config.toml
targets = ["instrument"]
norm_position = "pre"
eps = 1e-08
Rows from block 3 of a small sound classifier, named by matrix and row number. Rows with one number within an expert belong to one neuron, the router's apart. Each number is 128 + 32 x the weight over its row's rms, rounded and kept within 0 to 255. All counts start at 0.
Before each expert's rows are labels from the 100 clips, of 14976, where the router gives the expert most weight on average: "top examples" is what is common among them; "loudest" is the band of the loudest frequency at the time of the peak. Only what is clearly more common there than usual is listed. The data: synthesized solo parts of chorales (CocoChorales). In brackets: how many of the 100, against the usual share in percent.
# router: slot weights (model.blocks.3.mlp.router.weight, 32x192), inputs 0-191
# up: expert up (model.blocks.3.mlp.up, 16x96x192), inputs 0-191
# down: expert down (model.blocks.3.mlp.down, 16x192x96, transposed), outputs 0-191

# expert 3
top examples: note G4 (57 vs 7.7); note F#4 (48 vs 8.7); instrument: violin (32 vs 14); flute (30 vs 8.6)
loudest: 250 to 500 Hz (80 vs 46.1)
router.6 [ 83 117 140 118 142 110 119 136 150 181 107 132 130  80 124 141 181  85 208 110 125 114 126 199 112 114 152 146 102 105 104  76 110 139 121 133 100  79 141 114  65  94  71 100 143 145 119 117 107 203 158  76 179 116 124 110  74 165 117 174 118 110 113 183 129  88  97 136  76 155 106 145 104  97 132 133 122  98  72 143 128  94 143  48  98  95  82  78 103 172 133 136 152 152 167 109 138 130 145 116 115 110 160 103 132 100 157 147 135 109 100 164 226 154 113 166 137 122 151 116 130 157  55  86 107 180 143 105 108 176  97 196 125  72 189 156 100 127 164  88  97 150 111 122 137 114 139 154 125 115 125  63 142 127 176 157 154  92 144 129 167  97 132 111 148 128 140 140 140 208 146 151  30 130 136 140 170 139 168 131 146 107 126 118 136 108 122 167 178 154 162 126]
router.7 [142 157 118 139 122 102 157 128 153 123  94 183  98  95 201 152 160 121 179 120 106 151 128 185 135 140 148 162 130 127  74 155  79 141  66 174 134  64 129 119  43 139 112 117 131 115 137 131  70 156 101 118 168 129 137 124 111 184 111 131 119  93 161 141 110 120  98 136  66 152 120 135  90 150 158 125 132 105 156 163 125 121 118  92 131 151  77 129  71 130 174 101 125 167 169  95 155 161 130 117 154 104 118 146 151 166  75 134 159 101 145 136 187 120  72 173  96 104 158 214 144 192 126 111 125 133 158 157 147 204  95 160 125  86 111 148 147  87 170  95 147 123 105  69 116 101  94 149  62  68 151  65 113  48 135 106 104 111  86 127 119  85 136  75 111 151 111  85 158 159  96 113  97  88 177 128 137 123 138 141 138 136 134  84  64 109  89 108 137 132 113  87]
up.5 [152 170 137  85 153 186 130 121  95 127 169  82 189 123 135 112 160 124  97 142 163 181 157  87 148 111 153 136 143 156 109  85 138 178 189  98  63 129  81  93 158 125 181 150 147 112 141 141 134  65 123 156  87 138  84 164 146  94  95 125 119 150 160  86 143  88 114 124 173 149 134 140 149 153  95 152 123 144 149 152 164  90 109 124  66 140 141 158 113  71 157 139 100 165 132 122 144 150  91 173 156 140 161 191 158 180 165 168 110 117 139  85  90  93 220 105 137 164 138 155 205  94 148 138  99 116  71 168 130 116 176  95  84 113  79 155 103 136 100 122 150  71 127 122 130 154 142 128 123 150 110 151 111 107  54 117 126 154 110 213  92 139 138  82 127 169 109  84 151  91 109 122 219  86  91 103 127 113  87  96  95 119 104 111 139 143 119 113 126 132  96 145]
down.5 [116 141 130  82 164 149 139 112  91 119  96 116 123 166 133 122  69  50 136 155 174 178  98  92 100 131 170 144 130 161 107 117  99 179 159 158 128  54 122 163 130  84 114 147 103 126 161 156  99  99 142 157 140 146 173 134  73 167 133 123 201  80  94  94 118 138 134 137 134 164  86 148 124 153 101 117  91  98 148 154 178 104 116 154  85  99 181 193 144 132 125 134  92 113 150 156 136 131 149 177 126 125 120 106 172 121 103 169 152 153  60  67 179 118 195 187 157 124 173 149 193 153  94  92 162 114 120 140 183 156 147 105 110 139  22 165 154 146 148  79 110 131 104 129 130 150 148 183 118 161  98 151 158 103  89 135 140 135 139 171 125 111 178  89 135 130 144 128 178 176 150 141 138  94 155 147 106  81 129 144 135  77 129 102 169  84 159 148 159 187  89 113]
up.6 [149 107  84 160 122 145  75 141 165 114 203  88 143 145  97 140 113 161 110 125 112 153 137  89 156 145 142 145 164 161 123 177 116  63 146 117  86 108 132  85 150 114 110 100  86 106 161 207 111  75 112 196  39 153 127 178 200 116 116 117 125 206 115  75 106 149 140 159 147 107 141 144 113 120 107 120 114 140 147 127 139 153  40 170 119 130  74 140 120 108 111 104 120  91 119 130 147 127  70 163 141 122 107 136  94 146 138 126 149 129 162 137  75  96 131  77 118 106 157 153 143 168 119 190 151 142  96 109  94 155 153 130 128 123  99 101 121 152  83 153  94 131 146  85  86 136  84 117  97 148 109 144  83 113  74 131 148 151 129 188 131 145 119  98  78  93  83 100  94  72 126  67 142 113  86 116 107  94 129  88  30 133 114  89  97 101 117  63 170 126 114  92]
down.6 [114 162  97  91 116 154 154  95 107  91 132 132  99  93 103  98 113 104 147 125  58  98 123 145 136  98 167  99  94 161  85 135 126  97 180 124 166  65 142 165 166 117 159 128 130 126 167 102 137  63 190 192 132 113 145 135 158 140 116  68 110 163 144 130  95 152 132 182 101 151  39 149 113 132 144  97 188 144 128 157 101 153 142 135 116 143 117 148  90 144 197 132 115 111 139 128 181 129 115 138 133 168 176 126 123 105 119 111  66 106 153 125  97 139 107 151 147 117  87 145 116 102 164  91 121  54  89 132 131 171  96 106 129 120 119 133 106  55 148 105  93 192 149 135 187 133  89 134 135 117 158 136 197 112 201  85 149 129 145 214 111 155 161 133 119  76 222 153 132 158 117 148 178 140 147 141  92 103 107 169 103 113  47 101 167 118 152 150 131 111 145 131]
up.7 [124 125 120 203 154 201  64 133  94  90 158 126 139 117 122 158 144 175 131 111 100 147  82 151  90 109 124 122 137 141  87 130 151 142 156 132 107 161 115 105 204 194 131 119 128 152 133 155  87 107  98 126 128 126  89 122 117  65 175 143 142 206 156 101 123 160  90 128 139 117 139  78 163 112 123  99 142 136  53 150 137 115  67 112 145  73 129  97 159 141 159 158 156 118 184  82  71  80 134 122 156 143 127 143 135 120 146 116 170 110 149 130 129  99 158 101  95 117 148 133 177 150 123 124 105 125 126 105  79  60 154 102  95  96 133 112 102 133 134 195 175  43 125  86  93  81 121 153 134 112 207 225  86 147 139 108  99 131  96 165 123 197 139 152 146 141  85 107 145 156  87 116 182 120 130 148 116  88 124  89  72 170 138 117 157 161 138  89 103  97 141 152]
down.7 [160 150  79 142 105 156 117 160 138 119 124 136  96 103 119 123 127 114 126 144  80 133 157  81 119 172  83 125  82 134  48 170 162 101 178 207 111 103 188 115 173 119 110 160 156  71 139 158 115 208 133 165  56  91 117 142 142 152 117 101 159  92  94  93 128 159 147 106 101 157  83 176 136 119 174 151 150 100 136  79 144 139 102 209  72  91 108  89 129 132 169 101 147 117 181 127 123 156 110 156 127 114 143 128 116  89 137  95 158 166 118  95 106 102 160 119 111  59 159 139 183 149  81 113 134 137 164  78 130 122 142 146  70 156  86 110  98 103 164 104 128 183 141 142 108 100 158 206 125 149 135 144 127  92  85 154  92 148 183 176 147 128 110 107 157 144  89 100 123 176 157 142 101 116 134 165 122 105 172  96  54 163 136 145 131 143 155  69 150 177 105 144]

# expert 11
top examples: clarinet (91 vs 8.9); note D#4 (62 vs 11.2); note D4 (45 vs 12.4)
loudest: 250 to 500 Hz (95 vs 46.1)
router.22 [143 111 148 138 117 133 149  64 147 124 196 155 130 140 126 170 120 141 130 174 100 139 125 100 145 136 143 122 119 164  74 130  98  98 141  53 118  77 163 121 130 112 141 185 123 156  84 122  96 100 143 122 150 162 170 107 150 136  86 128 118 102  93 163 163 146 145 172  77 136  66  95 103 100 131 161  89  49  96 121 102 172 103  77 172 180 108 104 102  96 142  87 118 125 101 164  90  69 101 215  97  69 197 122  82 131  66  54 108 133 110  95  72 135 116 130 108 136 151  90 122  81 167 111 175 112 175 118  98 184 104  83 188  92 119  81 112 117 105 104  88  83 138 127 147 147 161  90 135 120 131 134 132 108 151 160 133 120 139  96 138 170 116 163 168 128 122 136  83 191 137 116 150 105  97  84  60 151 143 161 176  82 101 119 115 157 152 139 140 149 129 136]
router.23 [130  97 171 118 169 120 138  84  93 136 186  78 158 190  81 127 178 111 191 127 109 158 183 127 121 121 123 117 193 142 122  95  79 104 206  60 158  79 135 105 125 183  96 130 125 105 167 160  91  91 126 201 106 162 127 170 131 175  91 132  93 120 151 101 155 160 106 174 103 153  61 124  70  83 139 161 148 132 107  85 148 175 103  77  96 164 113  84  94 148 176  74 141 125 139 176 159  85 109 116 150 104 143 130  76 110 103 138  90  93 130 118 111  93 121 145 124  97 161  57 133 134 173 103 141 110 132 122 154 177 132 111 172 139 130 108 180  94 149 112  98  65 175 138 113 132 128  95 134 140 109 162  96 108 109 146 164 145  82 117 137  97 135  87 130 137  94 107 137 151 113 101 135  83  95  95  92 124  73 122 163 121  81  69 105 177 175 130 117 133 108 104]
up.3 [176  90  73 181 155  66 109 145 167 152 146 170 105 117 141 156 175 116 107 138 123 103 199 114 123 118 114 202 132  96 159  99 146 109 138  97 106 123  85 111  70 121 132 145  98 119 153  96  83 147  67 149 138  84 151 145 130 111  82 152 114  91 148 118 149  64  98  99 147 149 146 115 178 140 153 169 103 111 148 163 144 138 112 131 131  95 157 124 119 109 135 123 144 106 122 115 191  89  78 106 156 176 144 176 182 181 145 176 156 165 148 126 125  96  75 175 184 150 149 185  91 129 116 155  63 102 123 147 147 139 115 179 164 138 162 131 138 133 117 148 121  90 121 156  64  97 152 142 106 110 141  42  22 116 112 125 137 173  81 121 104  97 136 150 128 105  45  94 144 148 128  46 109 104 118 101 109  80 114 137 150  99 108 132 104 152 104 105  89 131 116  98]
down.3 [181 123  70 134 131  62 136  76  68 164 145 123 153 169 145 149 129 122  93 134 114 100 189  52 117 143 134 120 113  98 133 107 103 116 153 117 121 136 112 160 157 145 158 152 112 137 113  99  98  63 131 158 174 153 129 178 155 117  98 161 137  80 113 129 145  98 119 110 146 133 109 126 194 126  91 133 100 101 158 156 177 146 168 117 115 164 239 211 112 117 133 129 213 119  94 131 189  76 106 115 170  98 138 138 107 206 126 102 186 145 143  95 140 151 127 115 150 134 157 161 169 156 134 154 141 102  68 161 171 156 133 127 158 125 132 132 166  69 131 112 104 134 113 125  98 124 129  85 126 131  90 159 110 148 133 106 206 158  99 166 115 122 159 163 147 136 129 110 119 165 129  63 142 139 128  57  88  35 143  98 152 172  82 111 132 161 108 127 154 125 132 152]
up.4 [ 80 128 183  97  94 138 174  83  80 113 139 103 162 164 113 180 103  99 115 126 107 190 153 152 127 164 134  58 126 108 106 154 119 103 122  93 135 114 157 121 116 200 157 133 118 174 150 125 126  92 161 126 116 170 121 156 137 161  59 113 137 124 145 115 139 123 151 149 108 105 118 151 142 118 104 134 153 148  83 154  95 116 124  91 149 185 119  76 115  79  88  74 124 155 122 160 147 112 125 142  95  47 136  72  48  96  88 158  86 143 139 157  80  76 133 118  63  98  95  68 101 162 133 144 129 112 111 132 115 144 135  63 183 122 105 116 142 156  94 121  84 126 149 179 155 160 165  82 137 205 120 185 172 125 169 164 159 100 164 127 146 161 137 149 139 157 169 157  89 168 146 174 159 119 127  83 153 191 181 147 127  90 119 148 130 123 134 168 181 166 174 137]
down.4 [122 117 212  88 142 135 145 117 119 119 111 126 123 132  88 112 125 124 119 142 210 105  75 126 129 122 121 147 131 139 139 121 126 167 147 154 142  76 143  96 111  87 145  88 134 164 125 114 169  68 126  99 138 136 104 105  50 118 149 206 138 120 168 126 154 144 107 111 182 133 137 119 139 101  88 102  61  76 142  92 227  56 161 109  92 121 184 188 138 139 132  80 122 127 131 148  62 158 133 174 139 111 166 114 152 147 169 160 207 134  63 106 134 105 192 134 129 115 112 126 135 143 118 103 145 143 132 145 102 153 136 150 146 135 147 159 205 148 152 155 134 140 123 133  96 136 133 166 142 163 113 123 137 115  67 118  84 152 101 112  40 125 157 128 111 119 126 128 141  90 162 206 144 156 121 203 134 131 100  94 177 130 145 130 115 121 119 113 216  80  90 116]
up.5 [ 97  85 142 109 114 178 151 105 103 183 142  93 146 181 112 209 160  79 126 186 161 183 143 124 120 118 152 119 134 138  99 136 114 131 120  65 130 101 130 139 152 151 172 133 139 131 131 127 163 112 142 144  72 133  90 175 147  72  81 164 130 104 160  63  77 134 124 124  76 116 127 196 115  90 111 142 164 133  70 135 115 103 117 118  94 133 158 117  90 128 101 108 181 135 188  99 153 145 155 146 135  60 113  75  89 108 142 186 112 175 153 161  96 141 120  83  91 129 141 115 146 206 170 184 162 157 101 137 160 118 133 129 143 156 101 134 172 108  87 197  82 111 132 147 140 169 145  97 120 119  73 157 107  80 135 134 167  85 136 160 142  82 152  74 137  72 113 154 115 125 136 142 157  82 113 109 141 105 100  62  74 106 133 155  84  72 145  97 187 131 144 143]
down.5 [146 107 117 133 164 177 106 140 146  89 104 138 121 128  95 125 151 131 152 123 206 144 124 116 107 114 171 178 107 177 123 127 178 152 133 147 102  68 165  82 128  64 109 145 133 150 100 106 104 127 141 126 140 122 122 143 124 136 108 144 138 107  70 142 175 162 121 137 175 149 115 143 107 136 110  98 106  73 123 123 164 147 193 112 144 134 197 194 130 158 115 115 135 156 137 185 158 123 181 110 152 142 183  75 148  87 188 150 149 144  97 107 136 148 152 174 117 144 159 138 134 123  70 123 108 199 113 116 145 141 140 164 106 100 121 110 100  89 127 133 133 130 130  79 151  97 146 224  42 200 123 131 147  79  99  57 125 154 114 170  92 136  91 103 185 156 134  82 136 101 114 139 101  84 216 149  74  80 129  78 102 142  82 164 130 121 181 136 128 123  74 120]

# expert 4
top examples: note C#5 (58 vs 9.9); note C5 (56 vs 10.4); trumpet (52 vs 8); flute (38 vs 8.6)
loudest: 1000 to 2000 Hz (56 vs 11.1)
router.8 [195 192 107 104 156 122 139  90 107  98 156 164 112 120 125 127 128 131  69 134 103 132 142  99 126 151 146 118 157 168  98 173  84 111 135  53 150 147  81  95 149 130  69 146 126  74  91 131 116 126 134 190 157  83 146 110 147 110 178  81  76 102 153  75 135 124 128 144  86  93  45  71 110  94 135 139 193 181  99 141 124 158 164 177 106 120 166 190  96  84 142 112 136 167 139 159 112  91 121 169 138 171 148 198 125 116  72 119  59  86 189 137  85 137  98 118  78 145 108 172 142 109 105 130 154  91 166 109 166 140 130  84 152 179  93 138 191  71 119 112 103 141 135 125 132 151  88 136 132  64  91 167 128 137 129  91 138 121  94 142 109 108 125 114 122  82 113 115 119  96  84  75 173 159  82 161 100 172 113 105  99 141 112 107 131 147 136 139 138  95  99 119]
router.9 [145  70 127 143 147  72 116 111 149 137  97 106 169 192 135 124  88 141 187 170 107 155 115  92 134 130 116 138 166 123  77 129 121  71  86  93  92 111  87 108 113 164 161 135 141 129  58 110  95 105  60 133 126 118 148 118 140 110 161  67 113 139 117 198  77 182 124 118  84 135 129  91  89  67 112 116 181 151 116 146 105 152 101  79 129 145 114 144  66 176 112  81  87 171 104 141 146 130  90 111  83  93 119 177 165 148  91 114  95 113 125 183 181 207  95  92 136 123 151 161 119 149  35 151 154 184 179 117 140 133 101 152 119 132 144 121 139  76 154 132 111 146 138 136 128 134 100  61 111  96 113 127 109  84 127 129 134  91 130 164 161 145 102  93  90  70 120  96  94 118 114  72 124 111 170 104  55 126 105 137 123 147 139 105 102 188 142  74  94 120 110 127]
up.3 [130 163  92 159 145 101  98 115 144 158 102 127  65 139 119 126 162 143 149 116  99  26 172 122  72 142 117 172 104 142 147  81 112 106 145 112 146 141 144 110 134 130 145 128 152 117 111  89  89 126  57 124 245  69 108 149 152  79  80 136 127 108 146 151 127 124 149  58 149 108 108 106 143 152 122 179 102  67 136  96 163 119 131 147 110  87 145 138 137 120  97 148 134 123  95 107 169 116  67 108 148 125 119 127 123 129 160 119 200 186 146  96 112 125 136 151 176 150 143 136 130 163 182 139  80 142 100 103 136 151 149 138 176 103 115 115 143 144 138 123 149  56  96 175 124 129 211 114 128 133 167 158 133 153  80 154 138 179 127 126 139 153  91 150 138 159 115 132 157 178 134 119 114 132 140 156 133   2 149 130 160  79 116 189 181 120 168  73 146 130 167 101]
down.3 [132 170  90 170 115  68 119 160 150 174 207 143 128 174 156 126 130 137 128 137 173  84 143  95  97 142 118 154 116  88 191 117 177 109 136  98 136 118 134  75 111 148 102 175 126 129 133  75 102  89  97 150 177  92 175 130  98  87 119 195 142  94 158  68 154 124  87  66 184 170  97 143 197 161  93 101 102  84 129 160 179 154 137  99 126  75 158 170 101 153 138 148 174 136 131 165 138  92  98  78 144 152 120 174 137 168 174 141 162 151 130  89 113 160  83 127 106 163 108 128  98 184 136 162 155 103  91 133 153 171 141 118 126 116 186 149 158 100 169 138 136 138 137 122  99 126 140 114 116 188  89 103 126 147 141 102 162 158  81 137  82 123 123 191 181 172 101 141 139 138 112  80  93 164 145  77  89  79 163 150 181 160  81 100 127 161 120 116 150 101 107 114]
up.4 [ 79 137 151 112 134 156 135  91 136  93  80 135 177 109 164 210 118 133 156 144  90 253 115 164  85  62  96 120 102 120 133 179 187 119 159 101 117 132 169 150  89  97 115 135 138 116 131  95 177 163 131  36 136 120 115  86 100 139 126 122 171 144 106 150  35 139 127 160 117 167 166 189 120 118 163 156 114 160  66 131 133 106 211 144 112 124 168 120 149 152 139 109 167 166 130 105 117  83 195  51 135 118  62 146  84  97 134 162  99 129 150 133 125 136 143 118 105 120  95 120  79 133 116  99 164 124 111 155 105 129 138  88  95 138 100 161 160 121 147 149 114 122 121 128 131 130 111 116 133 120 184  94 106 128 184  82  79 122 146 112  93  95 133 116 124 113 157 142  84 157  95 167 161 130 133 190  69 145 121 138 112 137 163 132 140 167 143 150 119  72 122 158]
down.4 [ 83 156 213 109 129 122 204 149 114 153 120  93 149 193 141  88 170 112 171 120 184 111 148 126  96 100  90 154 111 132  94 102 110 120 122 135 122 107 154 149 117 136 232  86 104  65 118 138 124 103 139 107 191  79 140 148 103 123 130 130 122  68 156  96 193 151 125  91 125 104 114 137 112  79 138 135  89 126 124 107 181  97 125 132 129 121 164  66 122 125 149 149 139  98  96 126 136 132 124 173 106 151  65 137  98 141 165 151 201 111  84  80 137 140 135 104 100 100 146 170 167 187 142  63 117 169 120 130 117 125 125 165 144 179 165 100 159 119 163  83 144 119 133 142  65 112 156  90 115 126 116 140  96 131  88 156 107 115 113 104 136 188 171  92 179 108 144 117 122 166 117 165 142 209 114 187 128  85  89 158 215 112 175 144 138 130 107 132 175 118 144 137]
up.5 [110 106 124 155  18 140 165 229 145 168 128 150  70 130 195 113 129  98 173 126 153  99 118 160 139 178 158 119 121 130 132 123 121 139 156 160  85 116 118 143 105 142 170 100 108 154 154 156 111 188 161 127 159 109 131 123 104 147 131 130 115 131 131 112 173 145 142 135 155 104 136  94 148 147 159 118 108 124 117 139 153 113 122  98 161  90 149 114 108 134 125 128 120 127  88  80 133 133  91 120  44 146 194  30 157  94 148 137 143 151 147 154 177 124 141 139 143 156 132 166 159 173  82 110 106 147 158 142  81 168 130 165 124 130 134 111  59 157 103 118 132 123  84 123  84 127 125 127  42 130  76 122  86  95 101 133 120 122 100 154 116 198 121 170  90 118  85  63 166 149 148 152  71  71 125 120 213 130 211 139 113 169 124 128  95  75 119 163 158 126 127 122]
down.5 [149 102 126 110 175  85 172  98 114 130 113 160 183 149 163 120 167 111  89 114  65 173 191 173 116  91 103 155 140 108  95 152  92  67  93 119 124 140 112 180 121 147 195 145 188 177 130 127 128  57 106 144  84 114 140 103 139 125 153  61 107  98 145 169 130 173 187 131 180 124 140 119 192 100 160 141 122 157 155 147  97  89 160 119 106 153 155 168 102 119 147 182 181 126 132  66 163 159 106 163 129 148 103 130 136 143 122 144 145 110 160 107 116 159  75 105  85 141  66 145 174 148  55 113 102 108 147  98 129  81 142 116 145 130  77 169 169 151 139 109 127 144 140 128 146 109 142  70 104  65 189  92 102 149 129  95 127 141 130 120 164  90 133  77 122 153 161 133 165 127 129  55 136 134 191 138  94  83  95 129 140 105 175 154  85 135  93  96 114  88 126  82]

# expert 5
top examples: violin (85 vs 14); note C5 (57 vs 10.4); note C#5 (51 vs 9.9)
loudest: 500 to 1000 Hz (93 vs 25.4)
router.10 [168 175 160  63 127 153 101 122 118 171 133 124 171  90  91 121 139 118 120 133 182 129 114  94 110 143 153 136  77 129  60  87 127  92  99 109 137 105 150 118 122 154  62 117  90 109 162 123 115 133 150 164 124 105  94 145 128 137 164 123 138 121 191 151 117 117  38 128 128 156 128 153 132  33 105 101 100  93 162 122 101  85 175 163  93  86 182 179  28 136 147 104 129 156 144 133 140  96 150 176 133 158 171 155 159 130 122 143  86  72 117 166 144 154 111 116 122 143 117 126 131  99 114 139 212 130 194 132  99  97  86  94 101 142  67 179 143 116 147 105 148 105  84  86  10 176 105 128 118 114 120 142 112  65 136 114 126 111 105 128 118  82 138  80 120 108 119 135 142 150 101 123 158 169  93 189 109 130 144 143 144 140 105 103  97 152 156 125 177 129 137  87]
router.11 [177 189 151 103 121 171 115 109 135 175 134 117 168 108 118 146 130 133 111 149 166 130 100  85 124 157 146 137  92 136  47  96 155  55 107 114 139 119 126  94 133 140  51 120  82  94 137 126 129 148 127 197 117 106  65 137 135 131 140 124 132 127 163 119  96 111  59 113 120 150 123 150 104  32 129 103 117 147 150 121 129  97 168 148  86 102 140 133  27 110 158  86 108 193 141 108 127  97 166 179 133 149 194 154 124 143  90 144 104  87 156 155 144 175 134 132 133 115 140 169 148 121  99 138 211 138 167 129 127 119  74  98 114 157  75 156 134  74 137 103 144  74  76  56  19 163 104 126 109  95 134 125  80  82 111 113 109  89 132 155 131  94 115  87 126 116 121 143 133 160  86 115 141 164 104 150  92 121 103 138 142 100 116  98  93 139 173 130 168 116 136 107]
up.2 [103  58 118  95 105 160  97 181 127  98  73 124  83  63 192 145 124 142 116 105 130 127  69 102 132  75 171 112 139 136 132 128  83 156 106 127 126 175 107 193 181 106 189 177 128 159 125  51 187 129 146  85 109 171 138  94  92 143 119 135 104 129 105  75 112 127 162 113 121 108 129  73  71 125 121  74  99 107 172  91 136 174 122  91 123 128 119  80 180 136 113 139 103 159 111 125 101 106 154  87  97  79 122  84 186 122 125  95 120 125  61 147 124 130 120 208 135 171 117  87  39 150 120 155 130 189  94 109 157 116 129 184 114 104 151 128 122 102 121 138 157 153  91 112 112 158 123 108 172  95 155 111 157 151 109 119 128 160 163 144 154 120 166 145 161 183 174 182  68 130 131 118 101 131 183  73 151 139 115 135 122 114 165 132 165 168 137 125  97 126 132 159]
down.2 [144 100  76 100 100 108 124  74  96  92 148 112 102 153 103 128 122  96  95  57 148 109 109  39 141 143 154 130 104 102 115 115 132 138 118 143 159 184 134 120 141 175 119 193 149  86 223 152 120 128 177 154 105 127 123 129 119  80 138 136 139 139 112  90 148 100 130 144 134  98 122  69 137 143 142 112 126 147 115 116 193 134  83  93 128 107 156 122 125 143 116 134 112 146 143 121 163 179 136 111 139 127 127 144 145 144  88 131 159 129 116 115 110  86 100 176 131  85 134  32 111 136 160 112  99  96  41  87 128 117  88  71 175 124 133 101  97  84 143 125  75  99 121 113 141 183 124 102 194 165 156 119 180 166 162 160 180 146 178 183 181 145 202 169 125 126 181 139 165 163 138 124  72 137 176  80  68  95 149 153 137 144 127 145 164 122 142  93 167 183 107 132]
up.3 [104 133 156  95  94 134 141  93 103 137 131 131 139 140  75 133  46 154  82 147 197 116  98 132 148 142  42  60  49 109  91 138 172  66  85 149  92 111 193 151  93 140 134 107 104 118 139 140  86 113 140 150 108 122 135 103 119 159  89 164 179 117  94 146 110 114  84 122 110 119 178 173 167 106  80 109 100 113 147 126 153  76 174 192 119 159 172 163 101  71  75  93 130 127  40 131 111 138  92 114 146 129 151 146 153 173  94  94 144 118 106 140 119 147  89  61 108  92 116 123 120 121  83 129 137  94 172 147  70  96  84 110 136 168  92 154 173 143  83 125 118  72  66 133 120 103 105  84 136 108 203 132 119  97 121 111 109  93 130  68 115 122 108 108 114 132 138 132 101 117 119 133 167 129 117 172 108 147 151 145 188  87 179 140 100 117 101 127 151 123 151 146]
down.3 [108 144 155 154 139 115 104 188 152 170 149 108 134 133 168 151 173 146  91 148 144  98 118 181 116 162 100 162 127 103 152 143 131  81  92 169  94 178 125  99  98 142 118 113 128 122 118 136 143 154 108 135 147 140 126 155 113  53 114 169 102 138 155 118 123 143  71 125 178 123 158 139 148 145 145 126 110 107 166 146 157  64 138 118 104 171 113 121 154 128 123 135 148 144 143  78  99 181  80 161 103 159  79 152 130 127 153 154 154 156 135 135 122 207 166 106 132 100 182 161 108 172 123 159 133 123 169 166  70 148 108 136 169 126 157 141 132 155 124 170 154 118 124 106  24 108 143  89  88  63  73  98  79 102 100 145  93  84 101  98  68 114  83 184 134 143  81  61  80  80 165 182  94 114 114 117 152 172 183 115 145 135 125 159 127 114  39 110 201 111  86 133]
up.4 [125 125 164 176 117 106 117 132 110  88 164 119 114 115 130 107 105 154 156 108  70 129 160 146  43 135 117  94 156 153 110 190 112 181 119 152 136 107 132 103 100 159 156 128 116 109 123 188  60  66  52 176  90 135  80 164 205 162 109  78 112 118 100 153 136 149 214 133 122  85 119 121 118 140 109 161 154 122 150 160 158 157  24 146 147 162 126 136 103  94 113 102 106  98 113  93 164 138  99 108 125 135 104  91 126 137  97  84 160 121 150 125 133 124 138 112 148  49 131 155 174 189  88 123  51  94  75 100 126 153 111 141 186 122 128  97 135 149 109  91 166 101 114 130 121  94 126 112 102 130 154 132  98  55 108 122 111 149  78 134 127 137  98 140  61 135  80  93 164  76 114  99 122  93 115 118 133  70 129 134  90 116 127 111  98 102 112  64 120  85 127  96]
down.4 [127 124  73 117 137 135 145  89 102 126 131 128 122 105 185 142 122 164 115 171  61 174 161  92  87 126 131  93 154 124 121 105  92  45 142 126  84 110 132 165 176 197 102 152 185 130 113 131 112 112  30 185  84 204 165 147 164 139  95  89 106 140 144 136  63 153 137  72 112 125 125 126 153 135  99 139 169 107 115 118  59 163 122 155  69 119  78 149 143 112 144 102  72 118 127  94 168 106  64 156 147 111  99 125 130 114 116  89 109 175 162 128  83 187 108 142 110 143 155 131 150 110 153 122 155  91 133  92 120 147 149 108 150 111  57 135 109 109  88 176 129 118 171 149 173  91 124 116 119  68 107 100 136 141 130 154 187 105 128 174 172 115 123 104 103  85  99  87 103 121 148  91 164  56 114  67 107  97 127 127  97  97  83 127 106 158 168 118 122 160 103 158]